python train.py --dataset="retinal OCT scans (Kermany 2017)" --horizontal_flip=true --head_dim=64 --bias="all" --pooling="class_token" --beta1=0.9 --eps=1e-06 --ema_decay=0.999 --batch_size=96
Rows from block 8 of a small image classifier, named by matrix and row number. Rows with one number belong to one neuron. Each number is 128 + 24 x the weight over its row's rms, rounded and kept within 0 to 255. All counts start at 0. Numbers have three digits each.
After each neuron's rows are labels from the 100 images, of 14976, where the neuron reaches its highest value: "top examples" is what is common among them; "colour at peak" is the nearest of a few named colours to the mean colour under the peak. Only what is clearly more common there than usual is listed. The data: retinal OCT scans (Kermany 2017). In brackets: how many of the 100.
# fc1: MLP up (model.blocks.8.mlp.fc1.weight, 768x192), inputs 96-191
# fc2: MLP down (model.blocks.8.mlp.fc2.weight, 192x768, transposed), outputs 96-191

fc1.40:155121174100124145149148145110101076144121122141081163131137106128154126154095166112151169141115137104147133097121148163138150131159143115111131128111134110143117114140094085100142133140124146136081145109133092198080141061123153157106086094074173129156100111147113127141093169156133138137
fc2.40:127121150153109144073134141144107115175143119113145146136085124094114147100141125104117141127196125094094149112158132111144146116106118102101121105102143138177120130133132100153183130119115135116102139148138129131165151102163102116094160119135183087164149135080110130147102170098146111102
top examples: finding: choroidal neovascularization (83)
colour at peak: grey (70)

fc1.376:108165181078146121159108111102137091139155115119121131142157089171138096109110162151124153100143110175096083083152144122094129131164117105121165157126090123118139091134160155094101127107125127120079102099146148183142133128126099120136170097084119112145123092115085140098113098086110116157
fc2.376:116150116134160152092119132147152179097142086122141107150114116064121167132134112173164075116113157108125118136110126128102133157116113098095075129113097103154154139117136142119118128115140103125142133137127149084172101130132137088130156142159153094141113138122107136157173087053106118144
top examples: finding: diabetic macular edema (48)
colour at peak: grey (66)

fc1.355:121109159070116150143144145159149090124182167141093143125149141132150118113106181083148142129178062120096112086115132183103176122116125166128123148142095155128150102080140115105138132086147118152106139132079094132101100091124121141129141124098162078119163115116093119133110134133109110114
fc2.355:123109126136133124072137097084134148164118131100179123135129127078138143128134102115125125140105150126153138122125091125139164117140155123096072121110121131152165129120110066118138140128084152113132148164181171117126131143146127106119118140122141167159120125148132135110145123125117086096
top examples: finding: diabetic macular edema (39)
colour at peak: grey (68)

fc1.227:129164160114125125116094104101096111083110135137124193116149136129111128133088157094115099102143089093130133128193082151133148133102117151126183129119130140111119135080163135114101117103178129158089125105092147157139128107094133121118110123137129111114130076139071125151083110150120149126
fc2.227:120154084134193107095121143136139150145127125105126119149105142098095133153170112143107091167109154137191122166119094109118125170162145104117106111156077142097159107137101102177148195111131152151133104117105137124105112128140102086107110125112115105122079108122117147113153156088135104162
top examples: finding: diabetic macular edema (52)
colour at peak: grey (56)

fc1.605:100135153153136106117114157132094126106122089129112169131094103138165113159131133090111097166143131152158093089116114166109098148161130098105151126153130146129124122088153132125126148153167096117102093131167104163152171115155158170107123126091135140101167175134132106129141160154163086132
fc2.605:127208130154122156140135192115132121156104123133087167141118152167141105139123121118093131110128179159115160145154147118130132110108113122145117152122124149128110134104138128126087113085177145119125095097100109126129076120142070138133130102175143118085130137120163112151134136168128132121
top examples: finding: choroidal neovascularization (75)
colour at peak: grey (97)

fc1.426:127144126089144118113190150130119146077181137096109137140121116171168097129156135139178172121138075124129138099141143120122139079114118155141121116088150128119113094104168144145122110105153111122109099143165143106104120123128118174096135114129122121089113105130100151121127098122108114088
fc2.426:142149132141149166112114109123130116173126086134109110081105114088133138172122087141092129170114131149158107134081129137155158157136165130086107109124089115122169158163101105122157165103123164174132143100114136115099154135160133123159141141131133122164128142134131136150153130094150142157
top examples: finding: diabetic macular edema (77)
colour at peak: grey (76)

fc1.124:123122126105136113161142108152101088112120140138125167155159102164115139106148152129160137116159081114080151098151141159146148105100129120131157121177154099160140116121142128136156117115126090153100144119133146153111137129136145144166143130119158126103168150107103132157101160150156149157
fc2.124:133110104133108091125096112153187132146103145150157156160109136063113168098132121148124079118111111156154140143133125137132098145131152137134101148165132131131129138160142143117107121155108144110156109123136111138135166125142124084139144161131147137129119126117169110099163106116088071152
top examples: finding: diabetic macular edema (30)
colour at peak: grey (65)

fc1.643:135129172131103125103119162149128127121126166091126184170097154145155099119111132141166083133120128161165105097166122135156108091170093160153151176159082108121101111116151151119114120091120106111073091123120130112134142118116119140130129156127134116107123107125147095107122114106139127093
fc2.643:115092068114153159102132096122122159111149107099137106098136122121126172136124114171133138149103104077133110159102156124097169134129151166107098106118109140100109129139109128125163117144121121155144123112100116093100154136156151133135123140129148158154116126165112149183138101084119148171
top examples: finding: diabetic macular edema (50)
colour at peak: grey (50)

fc1.128:160124150089093109125121146160114141081140146112142168106123153140162089141125150138118106123147078111118150099182113177132146153136113103125172132156125136157165158097155149084137109102145105119127095117106128147122135094116163161123138082120171106116137164136124117111123106155078113131
fc2.128:137163140116146156129117171137148113123128129127097134099066151119137135138106116119102083093123129127142064105126140164111168127166119118137140151127063101125153113099118174105136158115167119171114139105112140118144114136129120150120159125151148122149170147132093133115140085095130161110
top examples: finding: diabetic macular edema (60)
colour at peak: grey (51)

fc1.552:141182159124101142115145151140137159101124148137115209130161124167126125172138182089122123082114080132095144098170108145152122135125161130130134124123107109123121128095149146161147154102153131108078116132108119141115152068121126136142169088140146109133163157148090105143114128113083128143
fc2.552:098158160130092117138142125091152098131128091124125159092090096122163169129138126096068116079086114112137129118105123133146146093176124128130109117138140107091122100144141159111143117130087115143116145081160160153116166118141142109133107149163183108149119122138108157135190112124132124105
top examples: finding: choroidal neovascularization (74)
colour at peak: grey (91)

fc1.498:144172154115114132119114150111131104118133170124132143134147138138122121132165170129110100150152096144124113107168075128134155097144128104144169130150120107126110164077120168096148130122171105130110097154153135142094126070122130115110158068129178122126144110114114118110125165108113097134
fc2.498:140118158120197127148130103124102121120148099139112062067155167135130114171097092103127124111114130123112101156122112120122157149115107112125135093150149146118154124125105084104088138136172146162150122138106127089157089152147137132182131110120112136169111158168108145166100156140173136129
top examples: finding: diabetic macular edema (55)
colour at peak: grey (63)

fc1.34:134157163102124082164128130158105100116129139146149194146155130130114132112110152107183147073155110138115100088124132118127181100115135106119154128110154133142118127112159141122089131122138101135090121151128117121115152072109125130126130123102155140165150090115093113147090169091115162129
fc2.34:105152134147160129102128164168115113157157117138131077141123171121110136132167087127126102121147157129103110147143080084103123127102079105130115131146122152121165139121095118146127123091135133142161119157098164090168112156143063099126139123131142104120118139093110151148116196087147154138
top examples: finding: diabetic macular edema (66)
colour at peak: grey (61)

fc1.523:092105106149101101152150136112124101156146162119087160133101123141146107126105163133149139137090153096134154138173136179100135093181164111145146109161094087088150111131154165151136179139128122149066153154111161157133119134110128127108151125099106102101112125120089147127149170121108114139
fc2.523:159122134141116128099112113099134150118134126162115136134141100120134151151129100084133140160127125149162115109090126131151154127142168129118073136156146131126183127122123133107116151138110144123125102128108134104107126115141152122129131121124116119163111121124159140093137065125087059114
top examples: finding: diabetic macular edema (45)
colour at peak: grey (55)

fc1.753:127158152101072112172146114124114101108142135153111160107166113141123118144107178127144154085114118151095132106138133145139172104117132133136156107119133108152088119100110105090103097124175140138092122128126102134140112072091124144096133086121175116156137115141102105174073159139112151155
fc2.753:098164139135180139114135154143099135144153099113122096116130145134114141176179090122124125139114178154111125170090107094077124134102107103108135110126127153124167126133071108151122143086159143156158094141121180103153095151113067132113151101137135097130115141130128132146120183121153158145
top examples: finding: diabetic macular edema (63)
colour at peak: grey (63)

fc1.449:142139136123089136128142119111099088117141133097141120098122133132149115079101126120148151119142097125098132115166155127124183121090149156130191122107167128133128115133134153118138093097167117141125105097101115116124162125137132154155175115128114140156140111127154112125079143146112127116
fc2.449:137112138114117103125111111144107144128140150111186107124122101100110147139169106150131096131115138120149109159119122127104138157118151125146169118139130142129146151165098108144140147089167164176139112094152106117119133144097110111153158149113111155176129115123151096114088146120165166168
top examples: finding: diabetic macular edema (39)
colour at peak: grey (50)

fc1.742:125162162062144148150117154134113147110164170118093160155134107125163109106167165123160115121112114112108111082153123169080101095148130127167149167113147143126108117146131145163083139115161119120087069135091121137101164108106145148106143105090151094128139144107133135140125138121101127135
fc2.742:151122155147131135117124102123103092134154089102115124057121149126135114174092131134094139124132119120144132118099116146189167127127126141123122130132094137102174157137148159099140119104126182172102141094119136088115165114147126121145129170131120094170132123128103125127128139093142125140
top examples: finding: diabetic macular edema (67)
colour at peak: grey (55)

fc1.262:116132134128083110136107160118116113117132139112087126117105115104165149158111169069158115139162088083099106113120137130084116115132101098153133176121103137153100142131124111124148173126126157103096108100146141144136124066125122158146128102108159080141131134088160100125138134087110090132
fc2.262:123149099149108183108106114120104126149110080137112135123104134146115124147139120112080113131102147130159100194146121122192151126154102116120124127181086120113100168111092130118126180101166166131141162104125101130119127141136112113133114139122129089127106139160121134117124147157161150148
top examples: finding: drusen (34)
colour at peak: grey (91)

fc1.244:171125136064139158134160144116119123105123171146104144115127146183160107142094147097149121144104117135137141088145150170142143141142137135132119136122106133127142120088152111105086153148115174121106123133106082191079122091133176138127122106096144130141123139152136120132124121140090124125
fc2.244:162125146143095129133098156137141119176113138153131146104073126084102126136117125139086110124163150109120131104109131117115140164108142121120101128124135099142167164137116125104129132129108181104093194125122102120146157105150154130163140150132133121190165169108120124139155136100128139133
top examples: finding: diabetic macular edema (62)
colour at peak: grey (61)

fc1.375:110119128126121130138158148141133096082177141121143186138140091155160110136112121104108145078111106140146127149172104161098109124107134131120135103147086117150118151094160105081090130144172143150081144111142090152095113087108131154134143095085127108125141130126111151108099115156095137110
fc2.375:134156129102170127100120170135128159151113114108122068104124130115126162182185075130097065097121143091134119142151087099087131158131128125134133104131125125140127150150099125151098144090143137153163140148141147113138117191094102117124132130114115117114119160137119135089127167120154172143
top examples: finding: diabetic macular edema (67)
colour at peak: grey (52)

fc1.485:158109137079111137137114166158154128121148126084148165127095157152101128120095120116147094155158149090108092127144107126113101146137118172174122141171101110128091159089123133103133165140106124138064130110140134122091157075112151157118108109117137093133138175103111084111163103098140089137
fc2.485:121115115169170110125129115156116125150127091085157140102136155048103102123126125136130085156125131128109179134108124107133120118070107136083101127066146135115135137157138127134150117137156122139147122119150125105151162155199098092166131172138142131158131112122133136134161141074137129137
top examples: finding: diabetic macular edema (32)
colour at peak: grey (64)

fc1.202:157108117088118088097132147156136153145160143162105165106135136168118092114154131120147145146121122097140121147146096169145166111125133161114156149104084115127160114131128129099105157098160109110099117108080104102104094101182132135133099145120117088081155110110127119106114118142105092100
fc2.202:111134094149171168127101090123114120126142114075146104113108172153130138134137112140099098147114094122146082158123133116124157125134126147143144133134101160090141152126114145130169137088138135162175122080109132085119132107124127128143129171149100133148098103131082132151108097097111157136
top examples: finding: diabetic macular edema (58)
colour at peak: grey (52)

fc1.180:136123151125141111104110160119156106130142117110131171171085111139122105115091149143087150140132128146112124117146119164144116145114129146161174123169070151090125129130144143086116162152135159138118137151110102122119151121133133173099091109148185113144170125161149096141119145106133135152
fc2.180:099146134127155119140116119104088077138134108132107105095142142150116148166146130113101142121100161127120125124109171136135175132199104109085149110144135151115157101136104096111105167146112149143168168117104101175102139128116124143121095114126107139185108149153108141143160150158180138147
top examples: finding: diabetic macular edema (37)
colour at peak: grey (50)

fc1.121:154157115119131103112110161130137097122131146136092200145123145131138102156124143139144149100160087123158127132122155149132130137113159119147117143161158106146163160097159165122114126138171161099081128146106106115095105110167134119093163096127161078129131122128126117087090166091142075135
fc2.121:119178122135175123140137161136112164140120121089153087137082146124107116103168114110118114145163173145131120161141093106119119126165105140096141149112104171135090134096118117144134150085144117139136119174123164074138109135115071116088125145146119095108137109086098151126101130094153124096
top examples: finding: choroidal neovascularization (67)
colour at peak: grey (81)

fc1.480:129102148126143147157095151120134093120119139126134116149136122161130105138081177143165109133114105138142098079153089148101159108098091117111155111132138140130133140089131124132098162162130147161138141154156111144150128083131109122086101085084144125103154133113141152150131136121101114164
fc2.480:153094158091155150140129111115104106135139113096125125110067132118125169122153100114131084173142123172149123135143126156101136138169133149163146116141087153118116151137125117118184103111101103122141160145131127138112149124147126139123135179087133121176129118118135146146111110091159130114
top examples: finding: drusen (35)
colour at peak: grey (76)

fc1.212:129118132139123142126113138154159121141105159148130168164096125128129078099087176087162112122121082155119109119128112143127140110185111132180121131107086144106137144123128168094078163117146106155124147159126082174158136110145108151082119126111146143151156124152136160160099144095157089145
fc2.212:142082162094135131162144141123149148112108108116160127115093145111112182113150125135140088216151129152134138159129153142091095109117145151102151104145123156131134094116116084141171109119116089124137115166160122154127119124141139134104094155089110112135118120111131160122147096093130135142
top examples: finding: diabetic macular edema (46)
colour at peak: grey (53)

fc1.92:133126118109104120131134131168154136137109143125141163121182152111159164152149169113109127104097147143107120094142119166152138092141104171168107120137142111155101122118137141103109130106151123120093154115078127155110149060165092166153154162095148105091133127096077113121110114140145101124
fc2.92:153104125081176175106111115132135149118132133121144111093107118125082158105127092153113106140128129078147109134142108151085152147164163140084115121152117127156126106147084106136132124106094172151130110154111119146101136130165155117115122153072125105138126114114098135157097136110118129130
top examples: finding: diabetic macular edema (40)
colour at peak: grey (92)

fc1.441:141115121153131161091107132101146144083102108141094170152116140149107161163151130116132114124114068128121156123170139117103137151132126167140177181158143108142112142096133138137122122112113155122126152140154080121122166109104124140146139098090140127144165158132079155144135122150136122114
fc2.441:124150134121198111133167124125109121094135080095137121107125171103114165090137146106147121118119129111127101121123102124138149085144103133098108122144097159105111120134106125112125124155101121115106145173127140116119113098156121093118085156090158111139110134108109208142159111076137141111
top examples: finding: diabetic macular edema (41)
colour at peak: grey (50)

fc1.101:168166125092120116111156124139174116119144130169105148128162134170129124134135126124098069122139141127172113120165113150129129122144122152153137150141139137112119144119173135143151113101130103090093077100088149160131140126174128167125156116100156147078139105072093099146161146114111137153
fc2.101:118109118160179126120117104118122143107126100088196122102151143073057205117138094129124103106133146097100108140091116148130162133164126149111123084145122134142138132129144114130129123119111113110180190161144121108138093175123107092137146149162143152150117149106109157146128113087130113124
top examples: finding: drusen (30)
colour at peak: grey (92)

fc1.563:146133152079126113102128171150133115106111136149088184166136131115111116140140175131166115119132131152140110133160130161091107144153115110180145153175129113113124146138160155114101145093181113142103096102149109112084098097131100152125118102150116094129120122122097121126148117090091113145
fc2.563:122122118112149128126103100125106151166135090125145146124101115112100214120140112172109118131109111133122145139077142117108125102139135172095134108126133140132106124138127116137143117141158107151159127131098113103123125154138133112123143165144117094158177135131114144178149070090110147143
top examples: finding: diabetic macular edema (45)
colour at peak: grey (78)

fc1.118:148161141114094136142150153153106127089162113126093174144133101109127141104148166103112157079107093154110134136174134117117173107175128117140108174145070105157136120113137150099096155118174140096120143126144090130088145136124121160120156156152129076132138111155145120156080100120127131151
fc2.118:119186136123122134105094172159134105155085137130136143105100173126156115137120129117092136138113148135143116136122148119129147142148091116124160104116103076119134158124125127125122152077175151181137144063129118163144118120103105139129151121137166109134128086146155123154108141144152193125
top examples: finding: diabetic macular edema (59)
colour at peak: grey (62)

fc1.225:156175124096086155126111119176112113085159175175109142123153145179136144111097172082107089129134140123132123121153068185147157140137092135119107110123110117141103144125145135118142129144127083160099098093097133160112150109115130125110109133140156127128169140095134112146089109074151098162
fc2.225:127122150116157097106132137136145097126129076097145124142124168132111158156111116117123091167126128158104091083109137120121159112145138081085130141119055126112174109110140125119147206104155162137123130124155147144102124114119110085120104140077135103174119104132125125134122135119095133132
top examples: finding: drusen (30)
colour at peak: grey (90)

fc1.223:149156145123109139156130114148119110100176119119142218109125138147140100130096189133130128115110122099117101061151112171129165103118114152138131140146106102121114119096142142094142128111132111129045154129118116125119129038139132141150143133130177129117139095103088147152122118112138131128
fc2.223:144137078126155072103136127157128182101158152119130161181153139114119114112130149159179106164133110138172116129120107115116114135126127167146119158130103150111122127119150106152119150110138140105100088158142117108109105101110112107097110134097096160078093106107133135091134094123098087107
top examples: finding: diabetic macular edema (59)
colour at peak: grey (55)

fc1.478:136132123137112103142161168126142089091130115160119181136137116141109083150096093120098127119112097093103121081175109113123160153155113129176174166111124132152124142156131112117151127136123129152110091112084092139101131082163137148092127143128112119168145094095090097091127155119140101145
fc2.478:104098170133144119102096125097083115130132119152108081123086149150164138164135095128168129095134101113113139119104143128148119123142111129118129132122142182117117141143113156128116104113159128130112142106120164106118123137113133100124127083132108124138089155163087135134131124145108112133
top examples: finding: choroidal neovascularization (72)
colour at peak: grey (61)

fc1.455:120125150108096093139112127167111137118169115140133182151139139151165152133129167127131103118155108131122123118109077134136149115154105113175117152142121163142095142109146150097120135135147094110091105111109124159142129059132142165136122102087162128122165109142132125140134137088100111100
fc2.455:149128151085164106107145139086132121135160152121132086095077099143148128148154068150128121087099088112161102128092134127109150130159138111159110128134094134090151165164115131122108152081147134202156104118127125133132103171113144136149119141103100157146119149178142119106149125132118131150
top examples: finding: diabetic macular edema (58)
colour at peak: grey (53)

fc1.695:155137152111090136162166137139129093138122111180088192135153139143137126135082168120148140093146122113075126079116098176131133104115137117110143130105135123153094128120151123106114105127132129125069140122148124167151144041101116132115140087113175107147142089125091167173113142128113131132
fc2.695:078150135156148102083111148174117126138137117129144115172142139103124152130181121107135107110148140106108114153152081082113093125104091106133129149142133178123131122119122131164135140134128093108138104155146161096163130138164067122101133119143145106100126149100135128109130179085140115114
top examples: finding: diabetic macular edema (40)
colour at peak: grey (60)

fc1.267:119182170106090140143099142149155151087154112135116175128172106144139094141130154123099134127149102093091113127158139145150141094156137120155138143108121076109118136107147169141125125080167140117114117116143124105105156101124112131096161085137149153076126120147122090130109111100104118121
fc2.267:103121154133166138141169102094130126140119071124125130089102127071143171111123132142140124126115134130128136114079140166092152083144156101110113106093151107143115095129098145089109121149116104142116128108159163154130133128135176124143125138141170113168131132161139165150192099124104110116
top examples: finding: diabetic macular edema (46)
colour at peak: grey (84)

fc1.351:155162129106123115096107160132132151091152113111076175095105111133170096150140101093124147123150133147143096104143094113133161116172143125179179135108126115099138145090162114152118156129154134157118114117109113105128150066144117180133102158115163139155170109108095124080089129144125074128
fc2.351:104130129159106150122157134122128119132107088088175131106108136120133144098106145138128153147121147133084108139125157088134162114127122120091131088070087100125182132122140111106151149096122132136143137098163158114137131099096095110125153084154168122184129118130161120148119141124113193109
top examples: finding: diabetic macular edema (44)
colour at peak: grey (53)

fc1.292:133128149116143085140104118127125104127133137142124135166103143160179091142151138147137149134175084131100119084187136147097152086132157158160171172124116113151126141098156149152134156130188128093107115143130144158121107100156156167103164096105131133114133138132111136149103121127119067152
fc2.292:116120119162116148130096127144116104140108070090142123085102179127155131153100105142113119186146133173110109126140160104146136141075142135103128102105101119141168154143126135114169138097152142137145155083123145090127156111115115119170132137163164118202130111122143099164108118122132146148
top examples: finding: diabetic macular edema (43)
colour at peak: grey (54)

fc1.339:146131125140115143134092152113124122124159175112106169125103115150113120144120166147101151099140144099123138117119104137153113137106097103169170129163099114139128113085138124088148137142131092160082133132142133151134143102117137117123145082088141126132173106101100110153093121130105124153
fc2.339:118131129136169122120156169144084134140125121131158080117100185109095103111112089139120097084158125078094132121114143100120145155130128080128150098169126163092172143164102108120120117129118162145156135122114101108131123187140122086164138138149170099169097165113154188166158138091129116147
top examples: finding: diabetic macular edema (58)
colour at peak: grey (67)

fc1.116:166120144099126157164139175177108130086147153136157131163173176109160128159091164127121092096142105103130130138108151115103154152150119104119145159101096131139162109091164099139110120133147116143077099150148155149134135116125164106146177157099149116125164144092159099120112114096088092113
fc2.116:101147129138195137129129137115123138147139097126112059105158166124123126157132094099146138144131138140103072163180086100102154118112119110119121118141135129118146101111082115116135136118170106154146130133107136066142122135156110148149112114134119111157113117141102137155070169118155136130
top examples: finding: diabetic macular edema (39)
colour at peak: grey (57)